A small sound classifier, trained from scratch: trained on acted Russian speech (Dusha).
Rows from block 7, named by matrix and row number. Rows with one number belong to one channel. Each number is 128 + 24 x the weight over its row's rms, rounded and kept within 0 to 255. All counts start at 0. After the name is the row's rms in percent of the matrix's.
# filt: filter width-3 conv, dilation 4 (model.blocks.7.filt.weight, 256x256x3), inputs 203-231, a 3 kernel for each
# gate: gate width-3 conv, dilation 4 (model.blocks.7.gate.weight, 256x256x3), inputs 203-231, a 3 kernel for each
filt.8 100 [127 163 160 145  96 138  97 126 119 153 127 175 168 124 180 128 145 127 141  92 145 162 158 154 109  88  83  79 138 119 150 122 136  94 110 136 155 137 147 115 130 139 135 113 105 115 146 141 133  98 107 102  98 119 155 128 144 119 177 132 121 147 108 118 145 102 126 107 127  93 109 109 151 121 149 139 115 124  97 133 128 152  93  71 168 155 150]
gate.8 098 [156 173  89 122 140 141  97 132 124 122 119 126 109 161 140 184 149 141 144 130 145 160 140 127 137 139 146 138 102 147 149 132 130 159 160 128 131 128 142 151 101 128 146 121 136 142 124 190 126 117 120 150 147 148 113 126 114 187 116 140 152 110 130 108 110 135 104 158 179 197  94 114 160 143 127 112 167 154 147 180 131 134 171 156 162 125 145]
filt.9 096 [114 135 117 144 127 122 115 124 103 142 120 145 162 188 128 150 136 144 113 128 127 149 135 151 124 108 138 102  90 106 117 160 126 137 166 123  70 132 126 160 109 126 134 102 122 112 136 116 121 109 128 127  92 123  91 155 139 143 100 120 140 111 143 130 150  83 116  99 161 126 108 127 118 113 134 116 125  89 139 133 129 111 134 152 167 149  87]
gate.9 098 [145 135 109  98 127 119 145 128 167 136 117 148 144 140 123 154 146 142 129  97 133 111 126 155 131 130 138 139  58 155 115  91 110 105 110 131 116 104  88  97  66 142 113 147 138 155 120  71 133 138 100 143 117 116 142 169 131 115 179 151 110  98  95 164  84  90 137 139 152 108  99 139 119 132 166  96 107 129 137 119  71  94  98 109 176 104 141]
filt.10 093 [103 120  92 150 126 119 130 128  84  84 145 137 151 121  72 130 140  98 107 128 142 129 122 104 137 118 137 134 107 158 141 145 168 100 150 177 116 157 133 121 107 127 131 173 149 140  97 117 114 137  87  75 111 104 110 157 145 121 145 112 105 131 118 149 152 131 104 154 157 101 108 113  79 149 153 139 124 149 126 151 113 136 125 156 163 142  88]
gate.10 099 [124 146 132 149 113 135  83 144 113 130 135 126 105  80  91 167 131 103 163 116  99  91  81 126 117 180 140 107 134 143 106 146 143 122 105 121 186 154 101 181  80 124 144 106 118 166 110 132 104 109 146  88 113 125 120  94 125 133 115 184 102 125 104 156 126  82 116 117 126 107 140 119 140 155 122  98 124 128 188 146 145 130  83 121 157 119 125]
filt.11 094 [121 125 143 116 121 110 127 157  95 139  90 129 133 146 155 165 130 160 164 109 132  76 138 102 123 130 131 114  80 116 129 138 172 134 104 158  92 135 146 148  60 126  54 174 142 100 126 115 106 126 156 154 126 139 122 118 149 151 148 114 143 129 107 153  85 176 120  83 133  97 124 143 125  68 176 152 123 142 149 126 120 129 142 151 141  96 132]
gate.11 093 [149 130  96 142 115 132 137 125 150 145 115 139 135 131 147 104 114 122 158 112  96 139 105 149 172 168 113 128 144  99 104 108 171 103 154 129 112 143 147  94 133  93 132 135 127  87 110 123  84  92 128 119 151 127 116 131 150 131 154 132 158 117 125 122 128  90 101 141  83 108 188 118  98 141 156 175 168 137 153 197 122 108  95 119 142 101 106]
filt.12 102 [100 146 133 111 153 126 143 104 169 127 103 142  74 143 160 154 128 167 142 113 110 101 152 102 118 149 103  97 150  75  80 149 137 144 140  95 152  93 126 101 138 113 142 152  95  95  93 149 116 152 119 158 119  85 139 123 122 124 152  88 133 123 126 105 123 139 135 168  96 142 154  70 149 146 155 129 154 142 159 102 142 130 141 137 141 165 141]
gate.12 103 [ 83 119 161 130 155 147 128 183  81 176 108 156 126 139 173 127 122 129 110 105 116 148 138 126 105 128 127  99 110 109 167 123 173 122 136 176 124 124 155 158 138 151  68 142 140  86 143 114 132 127 138 126 138 123 139 130 137 125 157 169 116 134 139 140  93  93 108 147 111 145 118 135 150 113 145 114 137 120 135 108 150 137 159 102 131 114 118]
filt.13 093 [ 64 127 131 119 132 101 144  88 155 102 136 138 130 111  87 128 107  94 126 107 155 115  95 106  90 124 102 123 137 119 114 115  72 122 142 107 112 148 119 129 113  86 110 157 165 139 144 143 140  96 126 169 161 106 132  98 111 138 140 128 109 127 160 165 159 137 117 125 141 167 111  95 110 104  99 113 124 117  90 139 111 102 106 128 118 160 117]
gate.13 094 [121 100 151 156 127 116 117 138 126 154 134 140 145 105 106 117 103 163 157  93 133 165 164  82 119 113 143 126 104 126 129  89  96 115 130 180 131 150 160 125 101 143 137 138 100 116 118  93 114 150 154 111  97 115 118 130 123 104 156 151  95 171 159 130 116 135 140 130 106 127 120  97 160 163 160  96 107 130 174  90 140 164 165 101 109  92 140]
filt.14 104 [163 149 115 145 119 104 123 149  85 161 100 108 133 133 171 135 123  98 143 147 106 100 114 142 106 167 107 117 123 132 134 104 128 133 125 124 121 103 124 134 127 133 137 138 131 120  96 135 151 120 124  99 108  72  95 112 153 149 136 133 123 111 149 155 101  98 144 130 156 135 132 163 129  75 132  77 129 129 174 142 151  91  89 104 169 138 109]
gate.14 099 [137  64 107  63 104 111 145 163 131 129 121 159 152 107 106 110 106 129 122 142 126 107 102 132 130 122 146 126 122 168 116  98 163 109 107 123  77 107 123  64 112 158 134 131 114 117 116 117 108 161 137 106 129 117  76 133 123  82 142 109 126 160 119 133 114 160 110 133 166  96 111 132 137 159 178 121 144 106 101 111 107 144 156 146 124 102  79]
filt.15 091 [133  94  96 128  73 105 138 139  92 137 109 108 105  74  90 140 138 164 189 182 163 106 138 140 127 117  99 146 125 136  70 111 130 125 117 124 122 139 141 168 120 119  86 109 146 110 143 131 129 123 120 119 122 147  78 145 155 116 112 120 115 131 126 145 150 121 122 167 137 130 150 159  89 115  96 107 106 128 143  99 127 146 128 103 160 135 156]
gate.15 093 [107 151 132 138 144 137 130 129 142 136 128 148 111 125 117 157 127 120 124 140 134 111 148 125  83  92 144  84 109 116 163 113 138 134  80 156 114 134 141 100  99  83 117 103 129 113 133 115 174  93 130 157 162 145 152 109 139 113 146 156 149 118  95 141 115 112 157 113 132 127  83 127 175 139 140  88 112 156 115 116 135 135 105  97 117 131 134]
filt.16 095 [108  95 131 116  97 132  88 130  94 152 157 153 101 161  92 143 115 171 148 117 156  95 124 142 166 111 114 141 130 125 128 153 140 128 147 123  98 140 139 166 119 158 119 110 131  81 153 131  62 107 126 147 118 175 102 124 164 158 120 134 178 129 144 124 120  98 116 113 112 138 112 130 151 136 147 122 132 104 123  98 164 114 114 134 146  94 129]
gate.16 094 [172 110 150 148 154 133 117 152  91  75 112 129 129 107 126 114 103 152 161 126 101 118 143 118 171 122 157 165 131 178 134 129 164 190 118 176 111 140 122  83 138 125 132 102 151 120 123  89 105 144 135 110 140 162 102  81 129 107 142 166 120  95 153 156 127 115 117 167  99 110 113 121 164 132 189 146 151 172 115 139 122 141 162 148 134  89 111]
filt.17 096 [142 131 135 138  97 147  92 152  99 127 113 102 143 100 136 113 121 160 147 125 130 127 120 160 138 180 140 124 111 110 135 113 149  83 108 140 125 109 120 163 133 129 131 116 193 137  88 115 120 102 131 135  98 154 131  92 172 141 142 168 142 140 106 127 119 137 150 125 139 164 146 153 147 146 148 104 160 142 161 145 132 125  95 128 163 154 163]
gate.17 101 [147 105 127 126 138 137 172 145 142 104 140 126 115 137 148 165 151 132 125 133 127 116 135 150 120 137 126 125 124 162 160 142  95 132 148 148  99 103 109 127 110 116 120 162 136  84  80 109 135 172 154 151 177 181 111 125  99 113 146 168 148 121 131 118 129 110 144 156 103 161 149 148 103 128 160 142 141 200 134 160 157 118 128 133 161 142 136]
filt.18 109 [ 78 165 158 118 134  93 115 152 145 168 132 149 136 131 157 114 134 110 116 151 114 106 110 118  92 125 127 124 125 158 147  86 138 142 139 170 107 154 152 136 130 101 126 142 158 152  92 131 155 133 115 140 155 130 170 133 136 111 131 114 149 120 115  93 158 112 173 123 139 126 113 136 142 114 114 139 134 126 114 176  95 126 142 148 108 139 139]
gate.18 103 [166 145 170 110 114 135 139 131 133 117 110  69 132 131 116 124 122 158 114 114 106 145 172 135 168 120 143 116 122 150 122 106 102 149 135 135 124 146 146 143  97 110 151 148 151 132 147 121 143 174 143 172 173 140 105 140 121 162 165 140 107 109 142  78 117 158 105 107 133  82 136 131 136 110 136 108 124 107 137 130 136 154 109 120 153 118 155]
filt.19 109 [142 150 101 148 112  88 117 158 137 117  93 102 169 151 108 102  97 122 102 148 163 146  89 127 104 140 104 124 166 125 101 119  93 120 135 124 129 145 137 130 144 130 146 134 118 148 101 169 114 147 168  96 129 139 142  91 103 114 115 150 159 188 159 118 130 117 126 103 139 106 145 124 140 128 132 136 139 143 153 146 144 150 111 179  96 113 119]
gate.19 107 [145 127 154 110 142 161 112 124 105 126 127 139 156 155 116  97 104 127 160 101  94 123 160 168 152 146 166 114 116 154 134 130 128 216 132 158 164 171 153 142  72 161 124 155 166 199 169 108 133 140 115 125 108 154 139 162 123 117 127 151  86 129 125 123 109 124 158 168 121  85 111 129 130 147 140 144 135 143 122  92 149 152 144 141 127 148 169]
filt.20 108 [129 135 124 107 104  74 129 153  81 126 149 145 104 153 168 107 151 145 154 166 153 144 118 130 134 123 146 142  91 148 112 120 101 135  98 136 100 114  78  95  82 117 159 183 113 136  96 164 133 207 129 109 131 130 138 127 127 161 140 132 149 104  94 114 136 154 146 153 144 156 140 131 125 146 119 150  67 129 129 147 146  95 129 114 137 165 135]
gate.20 101 [152 110 121 126 127 146 121 109 137  81 115 157 107  94 111 162 142 118 145 150 171 129 120 146 143  98  91  93 145  91 120 141 113 142 134 120 113  90 102  84 110 134 153 166 125 151 136 138 118 111 104 124 114 112 145 118 135 180  97  80 100 101 137  97 130 147 138  81 121 151 117  95 146 168 118 110  82  97 158 147 146 149  92 150  94 141 141]
filt.21 092 [138  79 112 142 140 130 152 112 111 133 124  86 121 121 109  70  90 113  61  89 136 120  74 106 114 147 149 125 140 129 147  92 155  76 142 144 115 103 151  91 141 118 100 110 127 125 148 114 138 117  75  88 109 120 135 144 114 101 166 156 105 116 123 129 165 116 139 155 130 117 150 119 155 134 153 100 101  75  70 105 135 127 131  89 107 117 129]
gate.21 095 [103 134 180 147  95 136 110  77 156 164 134 153  95 102 164 130 124 176 141 148 154 129 101 132 129 132 133 144 128 113 125 107 125 134 153 156 184 128 164 144  88 130 137 119 142 101 134 117 129 113 155 173 198 121 153 101 133 157 200 138  83 133 112 101 140 106 150 140 117 139 163 114 135 107 100 133 168 122 111 124 150 115 164 160 119 115 102]
filt.22 094 [ 80 119 123 135  92 136  99 155 143 111 108 152  98 121 103 103  87 155 109 112 132 111 197 138 158 135 108 168 155 144 154 104  85 124 108 104 147  77 115  98  98 132 134 148 135 105  62 116 142 124 160  87  91 163 142  99 134 139 135 143 154 155 116 127 116  88 148 125 128 145 160 119 130 128 126 188 124 123  99 100 141 124 130  97 112 117 145]
gate.22 097 [140 121 153 131 134 120 156  98 101 118  84  97  96 105  84 137 143 152 153 143 120 132 124 142  96  82 188 137 129 139  98 118 150 125 176 110 117 144 143  91 130 121  90 131 105  78 121 110 123 136 140  99 150 128 124 148  65 113 117 154 121 102  87 149 129 115 124 124 103  92 117 166 106 116 147 173 119 121 139 126 151 151 141 133  86 140 135]
filt.23 092 [104 151 165 121 154 101 113 124 117 163 118 120 139 145 144 139 180 169 156 130 120 111 154 130  88 126  89  81 145 130 131 163 146 132 148 113 108 128 173  96 151 147  96 148 169 134 124 139 153 128 118 104 179 159 130 152 136 114 146 103 133 158 125 146 140 189 116 150 119 147 172 117 144 157 140 108 143 124 110 154 108  95 108 100 135 126 128]
gate.23 097 [123 142 159 138 141 137 110 130 147 108 112 136 152 158 140 130 138 111 113  95 151 166 174 138 109  83 141 146 165 103 117 126 130 160 160 138  98  94 101  80  92  90 145 136 130 102 123 122 137 156 121 100 132 105 110 126 105 119 113 106 170 113 125  94 127 133 113 131 132 129  94 115 123 144 121 139 154 118 124 161 121  79 151 133 156 143 124]
filt.24 092 [138 120  96 129 136 118 137 117 109 110 118 136 144  92 145 133 111 147 106 141 101 109 109 133 119 147 163 139 121 195 154 138 152 153 130 147 149 190 122 137 187 166 150 162 100 141 153 148 112 107 137 161 156 119 139 148 115 133 161 106 154 170 120  92 125 124 170 136 138 130 160 121 141 137 159 175 172 144 121 126 118 154 154 121 151 132 148]
gate.24 095 [122 101 124 140 130 159 109  90 113 109 119 118  80 116 112 161 113 127 115 113 150  74 127 121 141 102  98 123 106 110  62  93 114  48 111 149 109 114 103  98 116 120 120 134 121 126 139 122  93 181 126  78 114 116  71 130 115 115 157 110  62 121  91 135 141 111 137 112 131 104 126 101  92 128 119 129 105 106 181 149 155 156 133 133 105 119 163]
filt.25 096 [147 114 153 174 168 137  90  88 129 141 139 104 172 142 120 130 169 145 159 119 110 122 123 132  85 146 113 119 134 104 121 124 141 147 142 131  87 154 182 146 170 134 157 115 134 102 119 111 161 102 114 104  99 142 138 135 146 151 168 113 158 161 147 145 144 124 117 120 129 137 120 113 173 160 114 169 145 101 118 154 140 119 111 107 126 165 155]
gate.25 100 [ 89 129 144 130 122  99 125 148 107 135 125 129  96 124 119 145 128 126 159 127 168 117  89 107 128 151 111 121 181 143 157 130 112 123 171 120  79 145 138 125 136 171 133 156  98 146 136 122 151 135 108 144 174 114 119 145 149 146 110 107 119 105 128 123 121 100 126 119 126 158 182 126 142 134 135 137 162 112 126 138 150 136 190 136 106 103 113]
filt.26 101 [ 95 115 102 141 138  95 148 142 130 104 138 109 101 146 129 153 119 146 109 137 178 172 101  82 100 114 116 170 107 162 162 115  95 136 105 132 123 102 128 124  87 129 145 151  90  79 110 103 144 124 142 160  75 171 110 188 127 145 128 128 131 134 113 131 130 165 139 186 144 168  94  87 142 139 140 117 124 150 121  94 186 108 138 124 110 120 145]
gate.26 103 [129 115 135  97 142 121 122 151 117 142 143 148  79 147 144 138 108 169 131 101 134 129 115 139 175 122  95 141 137 108 107  98 125 159 141 134 137 150 171 150 140  86 153  92 134 150 169 133 119 164 153 105 132 145  86 139 137 112  83 111 149  95 131 156 133 130 125 116  91  99 141 114 158 117 120 152 113 115 134 104 116 158 109  82 134  96 137]
filt.27 094 [132 138 144 120 156  93 101  97 132 171 183 121 145 144 143 138 149 141 107 150 131 102 115  75  97 104 132  83  99 126 117 163 113 112 194 123 130 127 153  78 160 140  92 116 113 121 125 150 126 121 109 132 111 140 140 141 109 129 141 142 132 117 122 126 170 127 126 163 147 103 128 139 158 180 104 141 104 119  90 117 129 102 152 104 150 153 126]
gate.27 096 [118 162 120 141 122  95 157 136 140 104  70  76 187 127 138 128 144 103 133 135 113  98 107 103 137 137 119 162 135 121 143 110 109 147 159 119 127 141 127  84 116  97 126 113 133 145 125 120 143 117 132 141 160 106 135 135  87 132 108  90 116 122 129 146 153 131 168 122 105 139 110 143 142 154  89 149 127  96 137 118 100 121 105 100 135 136 123]
filt.28 095 [ 96 137 140  90  99 115 107 123 137 127 114 138 128 124 154 148 162 151 144 110 132  90 147  95 122 132 107 102 104  73  72 110 119 130 124 122 114 156 144 111 108 170  85  93  77 135 137 145 135 121 106 114 101  98 106 148 148 132 138 120 131 190 160 155 130  94 113 134  59 103 125  87 105 111 139  89 109 120 134 163 145  82 126 151 157 107 126]
gate.28 094 [127  95 131 132 136 146 141 131 147 113 122 139 109 137 150 131 158 200 134 117 147 166 169 103 165 160 143 141 114 130 140 155 135 120 161 134 158  84  95 140  97 114 133 170 147 102 106 115 109 126  66 135 146 135 121 139 120 158 189 112 127 117 101 107  79 145 130 151 137 162 118 127 142 134 153 153 152 164 177 131 150 111 134 152 147 151 119]
filt.29 111 [108  91 145 108 109 134 136 142 164 150 172 121 116 109 119 106  88 135 121  82 123 124  87 105 102 104 148 147 149 164 168 116  91  86  95 139 105 138 144 172 125 208  34 101  90 127 152 131 104 126 112 110 154 134 103 130  67 126 105 163  85 122 130 124 119 160 108 166 123 134 121 118 139 105  94 142 107 114 145 111 149 155 121 149 123 135 141]
gate.29 105 [105 140  51  89 129 100 131 175 125 144 155 152 114 110  83 130 131 125 147 174 122 133 102 110  93 144 135 176 155 143 147 100  99 146 115  99 135 100 124 156 152 126 120 132 127 156 142 158 125 138 120 138 141 107 127 106  89 128 129 136 126 135 126 125 157 163 121 179 155 121 110 163 105 145 108 123 157 122 110 176 113  85 130 109 111 155 125]
filt.30 102 [117 150 147 124 100 117  90  89 185 136 105 133 112 117 132 139 150 115 113 142 152 113 121 142 119 153  99 126 190 114  90 119  99  90 143  98 136 133  83 131 108  93  89 119 116 137 148 117 123 129 131 140 152 135 110  98 135  94 108 100 128  97 124 142 172 128 146 123 156 120 147 119 123 107 127 120 124 147 119 121 115 125 117 153 136 117 110]
gate.30 107 [176 123 129 166 158 134 169 120 113 136 161 113 197 181  71 149 143  95 142 166 156 130 140 121 113 118 151  82 114 130 109 176 122 139 138 130 143 121 135 122 125 127 127 150 128 106 131 124 182 141 133 117  98 142 117 130 153 118 171 144 108 131 138 124 119  84 108 109 163 112 131 135 157 191 111 102 118 158 123 137 183 136 105 123 145 127 109]
filt.31 103 [164 173 112 157 137 111 116 110 138  81 113 111 152 152 115 167 128 141 150 135 154 123  98  94 131  77 127 143  96 157 133 162 152 143 141 147 139 127 125 163  92 104  91 181 134  80 115 134 139 129 103 157 113 122 110 163 109 154 124 134 122 150 113 150 111 175  82  95 139 123 120 123 142 125 125 113 153 156 164 116  95 108 149 136 177 119 157]
gate.31 105 [141 108 154 108 123 120 153  55 131  85 140 154 104 105 129 119 178 173 107 146 165 129  87 135 122 132  81 101 107 127 131 159  79  68 106 107 119 147  75 112  99 130 134 116  84  86 131 154 146 154 121 111 139 134  93 130 146 138 120  84 158  78 108 109 132 132 144 131 121 124  98  76  94 181 131 146 120  90 118 138 136 154 130 121 135 107 109]
filt.107 092 [115  81 152  83 107 115 156 176 160 142 102 129 119  71  84 107 105 151 128  93 121 135 156 125 112  91 101 116 128 188 110 101 116 117 104 144 140 125 120 139 121 137  77 128 168 141 171  80 129 163 147  99 119 161 122 122 119 141 119 145  84 149 149 100 116 148 125 165 103 125 137 146 138 107 114 111 119 158 128  85 108 105 132  99 104 127 151]
gate.107 092 [118 135 131 107 144 123 134 131 147  93  84 162 127  97 115  92 131 159 136 157 131 135  93 117 113 134 127 148 110 119 101 147 115 174 140 129 114 162  98 122 136 110 141 114 134 135 103 115 133 150 169 127 156 148 129  89 121 137 144 164 152 187 129 117  99 139 133 148 130 126 136 147 108 128 160 192 132 179 118 179 140 149 134 112  94 123 108]
filt.108 095 [135 157 137 109 128 163 163 152 141 124 144 110 178 117 159 151 139 143 113 154 152 138 117 181  86 148 112 109 126  96 154 146 159 103 110 117  89 139 120 122 145 138 166 167 159 109 105 105 145 162 158 113 172 134 142 130 197 129 154 133 140 127 134 171 126 113 145 137 126 119 177 169  88 141 149 120 136 135 125 119  92 142 128  68 155 155 169]
gate.108 104 [142 142  91 196 144 134 111 160 131 147 136 132 130 139 101 138 100  98 114 130  94 157 101 146 171 142 128 126 113 160 115  88 125 151 131 176  96 135 156 156 116 126 132 128 137 130 127 150 139 147 138 126 116 130 116 132 164 132 121 134 152 128 116 160  85  93 164 156 135 124 113 136 138 133 142 167 133 120 151 141 124 150 109 133 164  93 108]
filt.109 095 [ 93  92 107 134 126 143 106 134 168 110 146 159  84 129 107 114  85 162 155 163 152 111  81  80  95  83 111 110 125 110  85 167 137 117 116 121 102 111 118 119 117 190 132 111  85 118 127 116 115 155 112  86  75 114 103 158  95 120 100 144 128 131 139 112 140  99 124 138 110 113 129 119  94 140 160 126 109  86 123 116 169 156 158 122 105  83 103]
gate.109 102 [134 160 135 156 172 178 114 102  93 164 112  74 100 173 135 158 122 146 141 142 110 142 133 161 137 153 116 138 135  79 113 151 164 105 151 143  89 156 136 145 121 121 184 200 161 102 138 132 168 114 143 176 135 134 134 134 148 157 175 155 132 120  97 112 171 108 135 116 109 121 124 107 164 147 138 161 150 140 116 128 142 107 152 111 114 129 133]
filt.110 095 [116 142 150 133 142  66 107  92 170  87 117 102  67  88 116 130 126 108 133 118 107  91  95 103 139  96 107 130 133  87 102 107 116 107 152 114 126  99 150 121 107 110 142 138  99 126 131 120  73 138 100 119 121  98 122 138 101 125  98 131 124 105  82  69 158 147 125 133  82  79 125  75 125  80  99 129 108 116 134 119 119 130 152 103 103 112 142]
gate.110 097 [129 122 129 111 106 153 130 119 137 151 132  83  97 131 120 115 133 126 114 134 109 106 143 143 162 143 175 149 110 118 122 109 139 144 128 171 135 120 138 139 133 166 112 144 112 116 123 136  91 109 113 124 115 151 103 148  76 142 158 178 140 147 117 163 112 108 152 151  95 124 109 112 144 168 129 161 139 128 156 149 124 149 101 113 164 114 138]
filt.111 102 [154 127  83 110 137 143 148  86 145 128  85  95 175 122 131 150 113 154 180 125 129 109 149 116 124 131 111 116 136 123 102 159 124 109 102 104 145 117  95 130  94 116 157 170 150 154 172 157 124 160 141 147 146 131 139 145 163 156 109 115  92  98 100 142 112 151 138  90 162 149 144 125 125 122 124 138  99 116 113 125 105 104 156 118 150 141 107]
gate.111 103 [113 159 150 123 153 152 136  82 156 121 120 134  96 137 171 128 125 110 152  72 138  81 148 146 106 124 129 111 117 109 118 115 126 156 112 117 156 123  86 107 100 157  92 167 134 153  89  81 100  83 136 129 111  80 130 105 111 119 104 134 119 106 150 151 131 103 130 127 151 127 160 134 149 126 147 105 119 144 161 130 150 118 115 123 116  79 142]
filt.112 101 [112 106 124 134 113 125 177 144 192 141 124 108 166  96 117 122 136 110 148 126  95 149  92 142  82  86 139 131 122 108 120  98 123 108 118  93 120 101 148 104 101 125 159 116  76 106  99  84 195 126 102  97 162 156 187 169  77 166 132 114 117  77 144 126 136 105 129 171 119 139 112 142  97 119 130 152 135 170  79  92  96 151 133 112 130 126 115]
gate.112 104 [104 167 121 147 145 113 117 117 104 142 177 132 161 130 123 137 169 126 125 135 175 114 150 118 119 112 164 130 125 129 115 178 134 130 147 131 142 120  73 129 171 146 125 115  94 149 105  98  93  96  96 145 145 170 114 117 107 137 110 138 128 108 100 114 138 132 124 121 154  75 118 112 154 150 140 119 145 137 124 118 147 128 151 121 153 132 108]
filt.113 100 [126 136 119 129 109  67 102 106 165 132  92  80 163 130  89 105 130 118 128 133 148 150 162 116 131 149 128 193 139 139 160 154 112 160  90 147 164 133 142 196  93 118 132 155 124 147 120 118 109 141 107 125 130 127 136 128 129 144 126 128 104 123 168 137 110 119 130 153  72 167 141  85 147 119 113  78  84 127 137  94 111  98  90 113 142 121 124]
gate.113 101 [106  58 133 131 134 107 133 127 161 117 165 114 122 104  87 128 130 172  97  88 170 124 144  73 125  93 120  95 109 101 128 133 153 127 113 120 145 111 143 127 118 120  91 167 146 125  92 112 136 152 149 133 123 147 100 166 107 104 148 149 167 121  76 117 109 136 113 169 123 132 167 138 145 138 101 120 126 172 160  77 158 120 142 128 109 146 128]
filt.114 097 [111 140 156 120 173 154 145 130 116 144 114 107 114  76 119 107 167 131 121 116 118 142 134 130 119 117 126 102 175 100 121 154 138 137 144 168 158  92 117  89 118 113  69 132 125 139  94 116 155  81 117 133 154 140 142 132 104 118 109 142 116 179 149 128 117 136 138 129  72 136 176 103 132 157 135 130 115 166 136 124 105 147 143 113  96 143 161]
gate.114 095 [150 123 135 137 131 140  96 127 137 129 125 111 135 156 136 155 123 148 131 152 143 113 100 119 134 107 149  93 118  88 141 126  76 115 151 154 116 138 145 120 102 106 126  77 148  55 165  98 112 141 141 126 144 166 128 145 149  99 102 118 120  93 146 122 116  79 100 144 138  99 117 123 165 175 116 144 101 157 101 116 157  91 158 141 105 106 129]
filt.115 101 [133 152 112 116 119  73 107 152 122 143 167 106 154 145 163 161 152 100  82 134 133 143 109 122 116 100 135 137  93 124 123 105 116 130  96 124  97 139 185 114 113 129 127  96 104 164 107 132 146 113 104 131 115 138 112  96 129 141 114 136 171 118 108 170 134 160 153 138 113 142  60 122 149  91 106 132 157 143 127 119 122 125 136  70 141 145  89]
gate.115 103 [125 126 104 121 143 101 158  96 126 166 172 134 169 157 115 135 119 100  92 138 107 155 135  54 157 121 100 136 144 102 151 164 148  87 109 144 139  99 165 131 149 145  87 156 143 128 150 154 164 127 114 135 167 154 109 138 138 124 136 114 114 130 133 119 148 128 131 132 144 126 165 131 127 107  98 135 136 124 147 120 129 121 121 127 102 114 135]
filt.116 102 [ 88 152 142 169 132 146 124 126 133 150 118 114 101 150 147 130 149 185 115  78 125  91 125  98 117  85 156 120 103  92 103 140 159 125 120 140 139 125 159 158  92 154  99 157 103 171 138 117 132 119 138 120 102 132 109 106 122 125 141 126 100 122 131 125 132 109 122 105 113  98 105 113 172 138 131 110 180 126 153 106 142  84 127 144 108  92 136]
gate.116 099 [119  82 143  97 120 135 136 135 147 151 133 105 125 150 132 113 111 138 127 118 132  83 129 115 157 130 161 164 130 143  76  72  96  86 127  91  93  72 113 166 142 108  91 167 105 147 118  93 106 143 130 115  97 135 122 192  93 136 145 137 125 128 120 113 141 145 134 150 133 165 115 151 124  98  86 127 140 130 115  86 161 120 155 110 133 141 153]
filt.117 097 [172 119 158 128 181 141 122  91 105 142 105 106 112 108 147 106 142 121 119 166 109 102 139 127 145 129 115 137 139 145 154  95 107  93 109 135  89 123 123 145 103 121 150 136 149 164 183 139 157 126 136 106 131 128  96 145 132 107 123 103 123 133 127 139 107 141 113 142 120 150 139 137 132 146 165 130 122 117 116 136 105 167 121 165 156 126 116]
gate.117 098 [172 134 107 140 108 138 108 155 110 129 148  65 127 112 112 172 154 141 159 143 123 124  72  97 134  89 154 132 133 115 152 117 140 118 152 134 121 131 132  98 131 122 148 130 153  97 180 101 151 163  90 178 139 106  68 132 111 147  98 113 125 129 137 113 162 106 102 128 170 167 125 124 167 168 113 132 128 121 165 132  80 105 116 173 103 127  76]
filt.118 105 [105 160 126 121 150 155 148 100 146 162  92 121 161 169 185 130 156 102 137 136 132 127 145 188 129 127 106  78 150  85 123 133 159 144 164 108 142 140 121 119 138 112 160 142 132 130 130 148 171 143 146 120 140 110 134 169 179 163 149 138 137 143 109 134 129 104 110 109 144 122 131 128  94 121 129 182 156 131 144 152 115 131 125 131 113 150 148]
gate.118 102 [148  92 114 119 172 131 133 123 102  97 137 124  84 104 133 122 120 118 118 130  82 153 122 133 135 127 102 106 129 116 112 172  96 110 139 122 128 111 137  59 116 141 160 124 157 124 133 115 114 155 132 127 126 126 137 123 113 126 132 166  92 149 169  93 119  88 112 137 122 105 109 115 134 131 171 146 114 133 104 116 119 101 135 144 122 107  68]
filt.119 097 [169 151 138 136 125 137 118  80 138 116 107 121 166 147 120 174 129 116 104 120 156 141 115 110  99 148 133 110 140 149 168 114  92 141 130 107 133 152 153 149  99 123 165 163 132 158 144 111 115  80 135 122 107  92 150 145 121 166 157 133 155 137 175 115 113 161 128 156 132 128 100 118 138 132 104 101 132 133 133 125 134 117 162 149 194 151 149]
gate.119 098 [162 127 126 183 118  94 123 148 121  93 149 154 143  93 117 150 113 144 139 102 169 137 124 103 174 123 180 183 132 175 129  79  82 123  73  90 120  81  86  95  89 131 134 127 127  83 165 116 128 129 160 103 122 153 118  98  82 140  78 124 110 133 146 118 123 167 123 151 159 162 132 127 169  89 123 129 112 173 152 155 149 108 101 148 130 138 141]
filt.120 103 [169  79 127 131 149 113 109 121 160 129 102 110 148 112 106 138 113 130 133  92 151  77 150 107  88  89 153 101 100  64 113 144 122 169 130 112 172 133 102  95 148 146  88 128 131 137 160 110 137 115 118 156 132 135 136 142  92 145 122 136  91  85 107 143 153 120 107 130  78 109 161 129 145 121 103 152  98 120 164 114 135 147 133 124 139 134 146]
gate.120 100 [184  86 137  89  99 161 123 129 129 176 182 161 123 126  93 130 103 138 103 139 137 118 123  83 112 134 170 104 150 172 110 139  91 120 127 123  99  61 136 140 171 168 126 117 112 119 155 146 101 142 125  87 134 135 102 107 101 104 142 132 129 152 161 181 159 160 105 137 126 119 138 100 126 138 158 153 163 162 103 138 185 145 144 158 145 144 118]
filt.121 099 [133  93 114 129 126 122 161 176 147 143 135  94 143 119 129 144 120 151 147 149 115 110 115 153 113 132 156 108 116 135  78 109 116 134 176 152 125 149 127 124  72 143  88  92 123 151 135  94 174 109 119 112 143 132 122 114 112 172 109  86 132 117 108 106 116 127 117 115 123  87 145 137 120 160 115 128 136 127 169 181 139 127 111 131 146 159 156]
gate.121 101 [159 164 134 114 101 134 130 142 101 129 107 128 110  88 140 146 149 121 103  93 153 167 110  99 147 162 128 151 127 119 103  95 111  85 106 106 125 121 114 130  51 117 154 136 139 157 101 130 119 126 110 141 114 108 101 115 148 141  89 146 126 112 119 159 132 121 123 116 181 125 125 123 172 106  86  96 140 161 146 130 141 102 152 169 137 118 119]